From a checkpoint of a small contrastive audio-text model.
Model: 9.47M parameters, mfcc input, encoder arch mobilenet_v2, encoder norm batchnorm, encoder activation silu, encoder depths [4, 4, 4], encoder widths [128, 192, 288], text encoder width 192, text encoder layers 10, text encoder norm rmsnorm, text encoder activation swiglu.
Training: adamw at rate 0.001, 8000 steps, batches of 256.
Data: trained on short read English sentences (LibriTTS-R), 26041 training examples.
Rows from block 5 of the text encoder, named by matrix and row number. Rows with one number belong to one attention dimension. Each number is 128 + 24 x the weight over its row's rms, rounded and kept within 0 to 255. All counts start at 0. Numbers have three digits each. After the name is the row's rms in percent of the matrix's.
# v: attention query, key and value (stacked) (text_encoder.blocks.5.attn.qkv.weight, 576x192, the v third), inputs 96-143
# proj: attention output (text_encoder.blocks.5.attn.proj.weight, 192x192, transposed), outputs 96-143
v.22 109:130116103158128113065136111116101148134171139100124146097088134150157106136135139131097113152134165128117113143138135139148117133109092130162137
proj.22 103:131132124164138109198126150139154106117145112144096103123129140075101105104145092145140138105131112117115118141112095134098102120157091146089127
v.23 113:126171078107108151173095137087132145127133125157125122128117125147124093155142101110128127076094116128102104109129096111133149186128121143058074
proj.23 107:131097139155116174080135093132151111127103149147070146106151139122165165160111141091124109163089159144115141136135133154143104087095134116160120
v.24 070:130127096142128093107120122138099134110136100149152152095097103099131126188112138116085103123127144138109140142133145151091150112114106126163165
proj.24 069:156136112078114083159162139102139166140112082121111101162176123128140125122141067158136134104135078115109122137119103097138102128137123163130138
v.25 088:135110117101106132111127162112114149141138118110110104075098122108150117127123101162133107104141112094112117099132123140102117141069081101141085
proj.25 088:175119106155147147129124159121145066137100075153106153151162155104129133118139100135090122128127149138131114159090128131152153108147110130119118
v.26 086:134079184101136132138122100144139089127136126131145109098103172101120155134098150118162109149093135121115141110131130126086129047078080127152109
proj.26 080:081157112128143154107104155124100112137063127132131158138152144130136140136146120159098147106155100145163123116145143137137137143185160159133152
v.27 101:145171083128126133127090137074126186090136139156162108132128131142130102141131090140127111152130121172104111114125128097130139129126140096085110
proj.27 095:145114154161133143087161082146141127114160081123116120069137116126142121138112156129175126115144156098126141137158124176110093087089120129163118
v.28 141:133096205170150115120135135126124147132129133078135115078122148135129176111123119155126139198140129122149135151118147130116095098125108152186157
proj.28 132:143163088138129111148122133119142128092146101142149110151130124118106093128122070115127125088150098140104086114094137115097130139126099146093134
v.29 101:120113105094119161104125124065123147119188110166127125114103128134153068147154113132147095096107122108082140100112106141143147100086119111135106
proj.29 086:118103148128138138110154153180115074124100125100110114136156130078123149137116141126131126152142152121157155119169169142135147089146123102116119
v.30 091:091123155131110157161148133184142085119093143130133125115120103094112129111145138103127137118089148092153129124103124143140129119127076161093123
proj.30 092:066155109134141148123066121145106159151126170113148089174091119165144145125122133121087110172111120109139124127114137132128108158187142135174162
v.31 108:139140120143131121162110173120117140146117137104135109120075121125110151103131126124114156174153110142142118148144125164136121145218132144144142
proj.31 107:164095159071126132123136099087179142097139112163088167110110104120133108144117147141140089093119136120100134121130116092143139115073134110099125
v.32 105:146136099129073146121163121095151131127139132188122161141157076108141078105126104096147100026122133116114122143137112134113102133078122126121117
proj.32 100:119111140099130120123126127145075098144128130097118142147132148132167165116133180124095120171111151128148121129127158133160124159161123163113154
v.33 129:111108152140114131061137112089111170134161128121137135085092164140151136145168145141148107167139127120120128143135137140114088087060092134179133
proj.33 120:101141120109120101145128163157104072088102109114107112123161119067126105111136056144120140104166119128165147134111124139128166134161103158083121
v.34 084:151116112110121144106127120134123107142141153107109147159144115131132126142131109111118128140133119148147089141163131128136157167123151103108122
proj.34 090:151121126152143133168130142108121131135155108127131128097088099128128125119112131126152161118109157132075135116123088132092093113140086120172095
v.35 101:117155112152134108137113153159128087176114190091128103163107131112131145106134139130101136153136138129127150123121123148142154149184145158085120
proj.35 092:126115155115074146167113092070185214150127156154101149101113125173122139139107140153146092118121125111091169158135094119114092094079159111132116
v.36 091:142159140136162115156101125176133101151109120099133107125114133116108171090130144154120145123145132152143153153150154147151109144190118170164121
proj.36 086:141150125091141130148110131091171167096092129163094116134111112133145119144114116103094109121138066140116105108120133085139130111095142128118120
v.37 085:096131122169126102094112113124110068147140146142091178125136113117117079125150118127161100069165156122108132125144107187128100140125143109124118
proj.37 086:123092131121155120170104116150119113124100126128124135177085154123119117135111139148115156154131132121150142125151128144134173105151102153126141
v.38 127:128134145136128095128117130120136124105135130123148142112112146139119145156097157142122190150146106107137111148137130123093091085162124131142176
proj.38 123:126126133085110092120120111113111119101133148114122105126127124146111134156173101149159106140159106108137130129121120144147145166070169160084175
v.39 101:127133116115121113127113119095109138156161108089158111084072148150142101125143109176131129136128118110134107129147131120094153091128100136155097
proj.39 105:156102140081100146124130114118178110105100129184093128126154150104122138135150084112146113114157108176146142138103143134156145116096143106082101
v.40 146:119151097155102090134115115063167140153150124156119140149124147139160120176146125125127117085132116114104116124138133162156110140134158111106137
proj.40 141:148081153110140121145147127134111106134118146140080151134129130113151134139129146108177137156121150127132156128128121148146149137074152130123117
v.41 106:137121145157129108092143124110156137148181114124128142103089138138137110114157147140114099120111136091122121129137131150119075082133084151146140
proj.41 111:126161132099144092176125113126126135139083168153116091171143134139108124089155116153112124114141102110132146119099116138156144155118139121080160
v.42 110:116152090139117098117127090133155131136114141137122129182170100130126117186134123132128094126135132181144145123156128154151140154143189110071135
proj.42 125:128086141143117122131136122123124135147130114120138166085121151127161117118107154126142130155120153101118150138143111140108102118093109128195122
v.43 075:119158117190138116167079131115145153129155163138089134162127137146127138151136104135078117125130121162125115142100107101115126109187157134147136
proj.43 071:163087096087116129113128137129133145099150108145125113159095120124120120133149136107160134142140145099124092105109102146120102123071101142127126
v.44 097:116167121124131129175103135144141118127097102154126113175166102125109149133110128130108141135136124159119129131136121129142153159180185163102151
proj.44 087:142099154107128140088164111096123160142122141120148142093128120165146115138113171112143105135107122114126146124151134144115088111063137108154150
v.45 097:115136145153135083117126112136137099161112143072133143132132157131149135134174138125139128103158108091109104160149118144126109109153145143153144
proj.45 086:168117101082135086181114137116126132122124136152116130154113115136139103132138126131147147153114113111109130109136102102146134175117131138095120
v.46 147:107089165168130103076150111128146118157166115110106171111141146145177126121156126110168097120167129098123134157114125176130075118118122130178121
proj.46 138:145142125125144077218113168146141108126117143123141117182126142116129080099132127131123155129109104144129153095121112121124193149166092171106119
v.47 104:132100095118156154161153162176094102135174153106143108118095140117143101076127148120108146139104148106101144142128140143154112101159106154117098
proj.47 106:128146154095142120176149112097140166132101137144133131112116133122103142110128124173092124104128117128122138141144117080134168116143149147125102
v.48 116:129092139110126138103148119096092131130154107116168104111077151167143107116130130144143143174113138105125115094123146118098139078065070144154140
proj.48 100:115153122131108118126111159121130093118122134114131096109147132112118152116124084148126100131152133153158121150107135149115125132142154125092158
v.49 080:098137093131107143147160129129152081112085095135150122126163097071124134158113113118120132056123123155131158128129122141124143149139134118092121
proj.49 085:110153126116149141101106141138094126188138130083143161156104137146169143142152178150103099164129159118135136117156126132120118142156132137174138
v.50 094:148126123106112150129119121097106151116122131113136145099118123164143105138121097121124115163148110144115096120102142089119160145061129135140119
proj.50 093:143167123159106142089145165165126096121139099099115145089117138104127132151118115129140105103133143139128104139119121173100107119109095109159135
v.51 092:126157116170116080112133121099128146150159131092125143142103136152151121145129146125116127134147141134119073131126140161135099145142144160121123
proj.51 093:160105125120109104165137132110145119126137107187106127115116136130135117103135107128146152115148110120113172137128129118116108124135114145099133
v.52 104:126147164161120094119138120125153110138125112135145165134145139144144156131135128139134129091157084119118117139122120116083077095126115126153145
proj.52 110:103135096131113106105081144143119108116151141106136088179132133137134137128158119145108143150151158115131130114121132150180133172112135143080166
v.53 102:138092155116139136149153113165145109128101148175125143152175143082121164119118151107142119103122151155130178144151118165179138123135159107101119
proj.53 109:111143140117157114161140121158080155189125104093168143116113124136114093119111144148139134152118139117128117088147135108101123110173152154176125
v.54 120:108123111083105145154122136107115121132146119152112119125115102103114106129136112148133097088105118095114140083128112134119149123097120139089109
proj.54 116:132107120138144157088124116127140108149075131133110128133169135107140177157112144112104114129131153163163151129137170147150142102152156120137110
v.55 076:140110125154130096156108149187139086138111138078090130137133167101138184090101137144101145122148127145171146150139157164111166111135126161148136
proj.55 071:127168116141145104200141150076128206127140115162144170142102124138126134127120151144137130133126089091121093093114108078117113131144127116102127
v.56 070:140150080097138145178150176117136141121117150138120113142084095140140089118148127141117124109111141160118130111122112105105152154148133148052100
proj.56 069:126139134130122153101099108129130181153144130158115132092137162124121184137105104151138099116102164108107091162124151128152092133107139121164103
v.57 089:139111129128129105114138108194116143123104135100130116151139092115110110107107138142127156151108145157160143133122143098095145145160131107112121
proj.57 089:133144139153118117162105129104130140131180115117148149132103143153139127133133148166140110138140113122120069123144076134137103151149115141145134
v.58 090:123152136144100114140086128155170129141100082138100137141158124127118137150125116128138146067137097140114128122109114136090085131154152121132141
proj.58 082:141114094122133119100093137133144118117135161135166139174137139170160132147128161111116131152124139140132123126161156158146143189129141129114152
v.59 106:130121163116132124198124154145115115119098136068138098162107150127098148093121146141129149185109132128166137129156143105111152141133111142150126
proj.59 104:140155135161102164092138111127128185115118118158171150092103120165107140127103111159114110088143120117110116124083124105132115123153158106166131
v.60 129:131165109100107170155088133134124154096094094140153134138166087120123110133113091133128131067130115158162105134135122088109165189118148117124117
proj.60 130:109129104151136135063136138146101095142144105110135143112138122169134155142119170116125107148127132122116095137146136169131085101145119130149133
v.61 130:123117119097130133113138114077124184116153137140143122122073125156144134161130122149122115189122140149122094096132131123142146118077110127100146
proj.61 125:109129157136129153110159117154112084127124109116091113071143133079129142119125085157151122082168155141160153155146131144117127106084129112140128
v.62 090:136155098123127130116147143128139151123148144124140125154105084169123088106114129143105125110147130108136116173093123118085104093097143090112134
proj.62 084:158142159119110132133141104156118134098166137129116109098119099147127172088121128164138134115151151086132119145151093131156133142124094141089162
v.63 105:119131138147132102056126083107131146151146161118116146134113164151164156176143104139095123166149156135139112129128135108134113076137124130163171
proj.63 097:140105132127113111187145157124140124103153144145135114139134170131144078115138099139176138094135121104110141134086108159094134160103112157104119
v.64 101:098115133086143116186105161129159103119080119139176147152198160114119182131135161133159159119148103138136151134151185110130210125172141105093155
proj.64 093:144133138153085096082117136108122108123104103159094104102070091163131117159104112142076119116105105138133104106166103143133125103101140146142119
v.65 107:122143166118105168114137105124091125150119139124115131153078096143137102105133109087088078124108132111159123116119134149132084192132133106086110
proj.65 108:111144098126213102140119128123157128105182134089142112114134160131134111107127147136193129118156136105099125141175137116113124161129126140182139
v.66 121:135129110118157164135110149129116125142116153133133124150117098129137155074138116097117112141132108111139132130113147083133128160163147104130138
proj.66 104:131161112143163100137107113143142144124151115119109094126136159150146095145124152124149127114151121137124118133181113122112121144124118161145127
v.67 107:146083157149171119181138160129087130133100138122143105134151108097094120121129154129144163137137145083125174116149138121116198165161148157151111
proj.67 110:164159126107085146055089133106171114122138135112109131133123092128132170154127145131099094137087157135123090131143150154143133117090141117167149
v.68 096:112137148140113165170087131122078125134167130133130127141107103145124106140158119089104109113085125130151139128117112128120129150137122112069128
proj.68 096:064154120137186112118160152179139129147127148112133134107102130135130094090121116145181155150182094136116145139162131124143101154140152102192114
v.69 110:125135131143122188082114135090128107111147153134141143143077100156151124112123100103072106146095159183138111145104099135140080119129105114131085
proj.69 113:087102109096211105158128129154117138174170141103116141128156150121124106103144129128196125132180124120131145142141128110133157148132128148125138
v.70 102:140090133160110143093147073151112140124150124134128092139112134141138076139146115111106115148106162155143140154116125139119094118093096142114132
proj.70 109:077118097120177144162174136143164129179137146107125127120115130120099133110139161136203130133192104116111139108144121075120147128141157073161127
v.71 082:138114161130137150153149182132121125161156163079155129135098108135116136116148149119149088165147077090106122168061166102148149155102116124136135
proj.71 081:171131133169137138130092125120155150108153143145133120123127179150112090132157128129088106143093150134155166106118145172148131109127115167135142
v.72 071:129110195086108143135148133156121154142133164126104146104123148141149128100172158112137092108113119135128143099102109143148114130102115099092134
proj.72 071:124132097159188101105122141115163113107112119130115118102099124132086118148115118130117152125152119140144147151143137138106074133147082152153159
v.73 081:133132127118169120080115065061135149121079162159128146120133158100141152155101134115141137114173127135108098110145118104153117139161090117136113
proj.73 073:170148134153117134169151113100090088103140073147157119149138109153105140132122124132125135126101115153136129112058111136149127121140119114073139
v.74 096:139109088136142154111105129130092114119129131105114119173134167123145141129136108114123153155065157167140105156113160127123156153147143125087138
proj.74 100:090115119103162129198147134155143152134122108111110144132110152123156080104147159144188119117185083104114139111138104144133123122138135104146121
v.75 086:109145118128124153127141162115104117107145109072168160128119116151157130088133130142108083131159118156147109121113128118174113125114125092159130
proj.75 089:131134143114184089146130109164141141121142126151138102166125167124127082153166122100119139137096153104099176124154124148105125122143134164120133
v.76 089:148122078129186146131105165138131105127117127103146118145150153115113143111132140108127168138101151152081162152136144151112184100188135174146152
proj.76 083:126113157132110140129146126146119134143111149134094134106112106152164110116125139158175126139099123142101079118147121133105111136071134111113117
v.77 085:099165137147157104123135130160116118110145124138098100144150145099142115164195129152162156119150127143105126068148136134133123142110125172104126
proj.77 086:139134131116099144118154154126123127130098141125157125118133100102146140139146097132118133117135112134146132146127104109105122119147143089142110
v.78 129:132079182135102186138140103139126104124139162120119148165098141174173118092129078104103055119111132146166129133099103128126067137074132096094092
proj.78 128:096142072144217111132127127113127153132171134117158115092116149145111109131142150126169154107176131136138165115131108120113139151126118155127166
v.79 118:124125157134128081124135121176126135103118102130109132107135156128108089149118137136129151122098143130112151120146086161123098117106119167123117
proj.79 106:130116137131128167113164128119124139128123125139134120112118093100096167114124107130100091130122126131132132122070104093120132123107153086134122
v.80 127:103103204150107146130147065173110143124141147150112137121095128176158091112130125101092092112099173126154124145124082139107066143072106088107087
proj.80 119:091148071137204128116131146116129136132152135106136142093138133114110167136104141146186160127168143122126146123113134085140137152150145118146138
v.81 078:135140194126100143148141110136144125130140147152114145134135119133187129132118130185124088138136125134118097155157110158118079123039101108125116
proj.81 071:136112101123155129114100115097102123125093117158138111097129127074109125140106124124125149165118135117156156116090106095121157155146147099112128
v.82 129:123142115144129081131121129141127115143118103144117116091165144095094111165112164132150189123128153120107165155172131148125193119152120165132127
proj.82 129:136130154121065158100150109105137094139105136138150142111129068119127164114126141120081107147091130116123081136118133124127112108101145097130125
v.83 090:102148108112148085171108086141111103112093091149158122117139160114099131179122143160159141108169138161098135109145127123112170131171149151105149
proj.83 078:156159140158093124114146127127130084106097090114130136120111069132127127148130115099074133133142110111118091131119109133126112111128138116138117
v.84 079:104094214169075148147114086160135108116148129150110118165160139141167087138169118136098133129081169139153138111133130159148089159080108129097133
proj.84 085:091153051134177127121143136108140130150112137078128128097101125100102134099111112141171143103134126116123139104149137108125113135143108140167162
v.85 080:129151167114149104124172083107129154100105111108172129097118109162100139122124130158113134129163134100130132109120145097110100140113066121150124
proj.85 071:151120113123099150091095136127109125138133122161139125132144137153161138139160196098120111135118156145153138086094121138146117141161131144138158
v.86 106:120098145125163102182120143158119110118101082127131106128189130102101139124152141145165176128179125105101161117124146106103193113131109153131167
proj.86 108:162148121146082155095136116087141134128092138167114110130083098116118126153104124102071098130107127150129123103122138165155087100108145102137166
v.87 099:161172077140143090104125148119100158136154098086107088088131140114092094166138134145119168141136116120104125117115142107129128149150142176157147
proj.87 107:164097172116093168155143127144115112141135132147147148167150146145170153102129124115112112145103114146130146140089123150136103105158122086076121
v.88 102:124152201140085145132140072138136136137135140167156138100114160162163151138130128123110103107144150110162123135123073144117068111105085091122116
proj.88 095:101117070166161136136122130090092120109149102104122119111117111112083154138128109121121141139130152130147116121108137118113133123115153163139174
v.89 101:133136140150114127096131111148132119132153148101087117098114133127125090138129105141139125130066138143104122144106075130122080126084102147136140
proj.89 093:087111107116147152135158126134099146180144132096126169119142145116096161088165123115168108126159106120161140132118104121139109128147143073112131
v.90 084:098120192116069128130147102176129111122155142139131149145125145167184108119127147131111081105113138136132136130142128139116074093070098103119095
proj.90 091:114120094128155151129131147071126131113118118136111103132113131129100144160091120158145169150095167160120105141094102109135106133140122139131170
v.91 100:142117164154119100076150060133104125136157149114114100105092110129121058178121118116104115129132139125144113131143110127147062129103090164134128
proj.91 103:116091101128154152139143106129131103141125145093155153126154129127132179070124135134166173149155079094148126124089114100103111141131133088106115
v.92 075:151131115115118097093139123128102133104182123112103127144106118112162119130142130141104111157115171120118132137149107141120103092078116129135146
proj.92 074:133106164123168141182113118163129127141087118142150142145106153163130127126173132183182152102152123121137156102137139114118154119137142103143114
v.93 114:153163095116119075116128128117154139144119115068099114096110136120090121161112118144156145117180093105115106134130155105128151178128146150187166
proj.93 125:182128181127077160128129089130150119110103117166132128133150167154159111127136110095052109117083104149131130134089139145128111113124111119100091
v.94 107:134079108123152146197128143137139137113108102180149147127173141098108144116130154117132172131109135155118130126169123120130210135174153119103125
proj.94 100:119149145130102079130149122139146111131116129124107106103118057128128108155118125138124133133107148112103103105159129141151130133110117152143144
v.95 114:132122101147134185119136125090107132159122165163148130153095143124116086126107130097101165149045202161141123152140111137120114128158123138076093
proj.95 119:087121110125157113134146132151127110156179123089128138111138124133114132088125165145192143119168129123124110133183140131132136133114164121124158
v.96 099:124134181114116086174129138126154121174134144128093120140138140130148126106165156140138124102191100087146172131154167127144166175129159122153129
proj.96 109:174124123146099153080116114085143133076107118156122091135112131142099150155098127120051147129098160147128109134121127159125132106124083166133115
v.97 102:123181115143125077133133121102153141132122111118116097101114111116100097175102138130130154112170097094149129128145138127134105150163104174175150
proj.97 108:154129143127066163096126093140113103108134129128134127139146134117128158100111109119086129124069140142134064147086137124131132093118110107080109
v.98 089:095133119089145136192116156154174111128126098153171158131156110111134180079128145138127141106126100136139142140135136134144183115133183112120139
proj.98 083:124151150120106090106145125136105109147108090131097093110142106103096120167125119119103135159130119145123127120141139180111132168122125154133112
v.99 085:143130133107140101126142086152131096112135086127108086152144134120156092128152122156147159120132118119112154112129151131123148164105132146137110
proj.99 091:127148158127113142147168120098147135130084114178145149131121101131146145145116115108114144105086112182154127141069135092113133115134124092125146
v.100 076:107161146134143142156091101107121130149093158096128109137112134132093149134124140096159119086129122110177141120130145135147131183212170127149094
proj.100 072:164171148146114124082095134123182099068183098108164149138122153151147131085137123151082122145123172127098102112115118173152089130115111129140114
v.101 122:132138135120119066125162131134128109113134123143133126086141119136149123167118168165138157127184101115088133135128131119129110089081087162155154
proj.101 125:159109149127084138131126104102124124118101114154146125151135111135115147131126115118083146128068142136157117142035136093126133118129117126102132
v.102 098:137104141150091142074100107123117137120142146172092117134095153138138106156132076099101160147089156170165128129127133150108091128096106190133099
proj.102 093:076100133109170147160138101146137122172137119088147103109143107128106140085124135150185134111190102105130167105125158085164134145122150112114142
v.103 101:144124185096151140172145136119141106139121106151146153140173123144148206087113128180154122112150091124120118147139127134117124099103113102141100
proj.103 103:129120115141145097102097149085103135102122114162115118123129089122104125193099137100092131138119137136119123146125109145106151139138121180111149
v.104 082:139158133166166068103136095113127132145135139106144085116100159139120071174132141130151158132136178122114102131115116127139124121164142151154140
proj.104 091:141115141126080163134131099189142122121128126100142163129126129104151168116127122105133119144130135128108125150094121121127136100112151082121114
v.105 081:141091101128110150128143173120113116156136160140125120159133123122133130096139161081145097171086123134105133149100161133125160142114127113092101
proj.105 071:089094135114158119139120141186174115132123132123119151141125122164130105137154143155133145140139149131146160118146138150123094136108128129154151
v.106 104:144118181138118143098146090121130144147116144157127122119104110184151103129108134108096096120150131123174116124142102129122067137088075156152123
proj.106 091:098093087135157114119100112099117140115151125109120118114159168126108187138121169159142154130099145115133143124135122077148095165152128115138138
v.107 104:109134137130114126094116078112121126144124127196101108136114151147131088200103115100135111108130162146125125125146087166108081122102126178104096
proj.107 099:084132135128145137171171137118134105106124116095135154095131109122073137078098109127139135132150115115151126122107108080157136103108136089127145
v.108 089:146130138155128125174094119151127143098140113136131114149134143148134106136119151119091149109098194159134129118120115138119132124159135159125132
proj.108 092:087167117111151116117140147149126119158143125113127137126120099096120125127112142165153124138164140110100091117163139107116144157128151132155112
v.109 075:146118141158109121119103102132100141134111123154151112131161142150128106146107134138150104171092140108139135106145081132090135142111121174125109
proj.109 064:109122138118122097110114151125155110143138137112107119122118100120114177095124159144139106141171111106115124132150157077150138128169153103130174
v.110 079:149111183101114149137137142135085145142127125123123110120120142139119091149105090123098101128168129126141142096095155154117119123113083128127098
proj.110 072:145083081157129117127085107087150117065166095143126135130112125101133166138114167107107135151142137122115152135122152157129127156121120111124179
v.111 076:131109187146117134137148098145100122130081142126129105133141092120101136107122197079166126129166166083114120138116095127105134150154123132146130
proj.111 077:121178131121137135086120128109118124083145125103109113079113138135113157170138145111101121116083151122097090157136160143130091131123117151125124
v.112 078:121129159111121106137182108162090125067128136130103109116145104146147089109141120146116122129121119113140121127121117150134059103064121120164138
proj.112 077:120119084157155160106121116055139158143140129162130134139139155101087133151114131118128138122134140127154108096105173105150152169125117145102149
v.113 108:124127180113125137123128094123148133118157135149122136117139130135158081155131125153123101095112136130116121134144090154096081084070079146132087
proj.113 099:079136127148164136108146145115104157136117104103128143101116109128107157121112126118149160149134117119161158139083117105146133132137133095124140
v.114 079:102179101187168077061163124129116165142135145108136114127108118151094136129110141125123126118140141151113136122154112114126097149163134125190169
proj.114 078:119113141111087150125082096142109167167139130145127146121157123154179172096172152140115127103111096096140125124093145110156160118098120090077157
v.115 083:138116117079125119162130172140146122145132117130134134140159104129122158117118120172119119145197059106127106126099149105145139143101120089136086
proj.115 093:136121153156125134128110113095132116112106107170126086141120120126120096187107134097055119136071151138168122113126115130134126119120106152127109
v.116 060:111129102128140111111132127099132139118149130101147118155076138115125111127143109142121136168089137113104181145106134154139145137106151109110136
proj.116 062:092133149133122137117119174171179143147160179080150122094143108124185109119114172161115086140140139133120148145121108102122101107111125127168111
v.117 078:132113179165116128076114105114076125142135164083113150119098129146168115138092158074105094128111127117156093113097099124144058108049104124106125
proj.117 077:107131122114159128142115125126134151133144158124127123140151151136105130130160115133145152142174098116115178157088142133134172146136149172053114
v.118 091:137156165160095129085162111148099143125137168131129110106092126151148132141124125110149087157121157138119093121114076150094057144099096135139102
proj.118 086:108111126145203121125119130153122133132166149122145151124142161134086143094147111148155144127171128097132174122135097114169116133134150085138133
v.119 109:115092162117124147172151136150122117118101091142140124155172145128152150117136142141125140108131130154129147119118134122105171110125108125085087
proj.119 106:087125108119153106090136113084120164111126143156112115085110086098110130132090105121152126135116143122117134106160141128117130164123164139169176
v.120 123:149120092118138176139110158100151125129113130140129167146166124121127191044127127134141106150158073152126124140122173083146143105132162074115142
proj.120 121:139122134127117095152102118125126143113129142131099104136132131138140083163157117136136120118122129140135144136164116136117125128140115170109104
v.121 105:138150096112138090148126140098147129153128110138115123096145127096113152134120147185162163134183082122123133121140156116149136119121142120176149
proj.121 111:181104145148059136153112122124097132114115142167126122143142123129140125145141127119060120117076128136159124131108145160137143094134108162093095
v.122 121:161148099132101081103123130128087132116147151073087096095092131128112099172152070127149131130142113094113115105112133140132107144108137177162147
proj.122 122:181094170129105172152157123148148139120096128127134149172156187139151130093151121128091131128123097130130145145084132115126129123152122099119101
v.123 092:126117081133133150080119155068113137133133141118135164129099102144128144146095105116143104148094156165128109169088111099139107096148090124122112
proj.123 104:095111138117165118166133120157129143169156139111115134145150172153126094111157120148176122122168100090155189119173127177155147149139127160114138
v.124 076:119128126077136183169123158126133082140108109133143151149129106111129161076124143136149164142136129163107119143115150095126193165162177159086112
proj.124 079:135131110135116066153124157123152118123091091163099125151127114115120098163127136123160139121147151112130140109183141197135126103119127161169104
v.125 105:138146046114138108129112182082118136117147121077149134115102110104107124143150112140123144131114105126130121111132136104149136119178159115157192
proj.125 115:137114181125110142153131129175109139150131113137110153155163174130167117131164137121093126131080127137114114157148130143134114120136106117112082
v.126 067:122141123117152127176123111106122067131111110115142102107126142109123114120146171133152130139165129124084151123154117105120151135145181117142142
proj.126 068:158156154115112132097143139114096136102120135090116125129116101104176131127123111080135076139119147172138064183103110113089095140130133064148118
v.127 084:137117119203133130083113099115114137077145123128077097120098129136141072168102121093080156142089175157139120136141074162114089122135150195120119
proj.127 087:097130143096142131152127124175134144135138143101139155103151129137136134065153134159167149146157121098103103135158139119155148138130124106130120
v.128 131:121137117101129133092085148151160117154119140151112166159146118103136106166114111097147089091109119132127138131105132111137142183130115142084057
proj.128 132:084111102125166092167108128119105140072169139106166123116115128142110116101104114154135168125131114132131122113137120127110091122138116138138139
v.129 140:118106119081099152114128112160145095121097117158111123123154155099103116163126111158138111113122095124124141124114133113111166147125109151095080
proj.129 139:078136117139140123147105127103135127083155115122175133165126097163127136116120134131080140127123104141130131129107124140133111122130107117108116
v.130 094:112128109114132153169143106093117172143122120132143102069077112114110151156134118136147151163110136141137140123127123115113154084120117134139118
proj.130 111:144120151102140155073135133178142083148125123124121170177143145100143136104163142111128105123119098129132149120155152157133102115128142112115130
v.131 070:121143149111118121124139145174136117157117121109105117115146121121113118117157138137137117149135127119116140096119105120139133128123120139153128
proj.131 071:106108068111108140074106108117113114119112131133153100133123104104102154146105118130167123146110166130136109147105157134163132169127129147166134
v.132 074:136119128154128171129150112130129127147135085118159131142150136078125124101102117102137148094126124186115098169109166070128087119111124118114152
proj.132 086:118089134128115114150147156143160104134119162112112137117089138144144142104120134120099140128159075114084194133140115136151156116165126106125149
v.133 118:131121115132102106125096152133147083157123143161092150091112117115151105155144112147145088072152104128117150132109115126138130152106131153104102
proj.133 130:147150113136150122126086083134083144081163117108134122129153111159131142119117119123121156131109158154132108136117149157120102132137120158132118
v.134 122:097062133103154153107141116147121145152147144127132123131142162126136108150100146113118115176128123123128169119157165131155125106119121072096084
proj.134 130:084171134132141116172142118099139132097158116123153118129102076143100120085122118138113126090107103125110078103128102111126110108114116136104114
v.135 073:141106150085150118120137132092119117150146143135149115124116120165117130106110126133130129188141166086093119152140146153131137111181120137139132
proj.135 074:118136134116124142135152125153136125126103089111158150149130114116082133096119110140156114083121118190118082179136138119126144100112105089099108
v.136 075:145135131103107111149100147146149126123106080176125132158154111110106140086125066141151136097119076128121116121111143127126117143069137164144123
proj.136 085:100093133111171097083097139081126123116153115139143120143133149132148156119143150107111138147128129121129167149080145199170135137127106106140118
v.137 103:125143119124140121139105116154106118137113097124107143125157162107126150116138091143093153098115162120129081112111121125116131115143106128125134
proj.137 109:097097126133177129138100175131165130137114117111161111123120116141131124145134153096149136149161105147138177139121128107167151124128154092175154
v.138 079:131117153116149157148124116089120123093133114151123145111122132110153154129098094163139151147090114180149133146137113128119132117084101149160131
proj.138 074:100120165148088158124180125131130106135124132141119130113130134147133106124166149149124104155149143119097165114128150114161112120150120108107139
v.139 106:140115141118118105145141114178144126126146096160125126085114127152129091114141101163157108090146085108109106104148088117095107100078106141165149
proj.139 105:149118176131120111092112123083140177167109127149148119139111106169119120214142148124114114134118154123101103124102119124133143154134140181125111
v.140 091:112140110145128118156117136111125139122163153106114136115118108147118120184126161121114146169127162128161097131115143134120124150195088134110115
proj.140 083:105131118120174128099136144143148149111117163080114123146123121111109098087114122121153156153143100125145127108141126106112123103097171114182124
v.141 093:140149091115149129083142135148126154177129152128124138112107105120135125147105135137119121146124157150142181106099156133145161117151141114119106
proj.141 102:122160112142155126139127115170109084106218137099123121132158122132121151109127117132173130144125161127145101124141141171123099122107112133146126
v.142 107:144086162114130161090144115168150146109138139132135108122131117110127158120107111146101137155118163188124135118132116100133139102095101130154087
proj.142 113:110098124114081142116102115103138087128156122129104110121138119127112188111133164123121103106148105092114131143137141167184116126123090123080162
v.143 107:128110124143119116047124153157156121132122141132129160194197121112133099152133128089148093119148107143150143136132157129146144125092133123111102
proj.143 111:111129127149126098189131115090135176101155123124182091129102117128112102128083095126100145116091137121133131105107099090098109112130114157122119
v.144 113:133173130145136083141112136089127149162116131117150162155113111151131136150121150109106173111140147112116113132138108135143109134194158110144165
proj.144 122:155136137114152135113148136179112130147112132119095136096161154104129105128109101130175127138151147131178118141126134105078139142110165155163122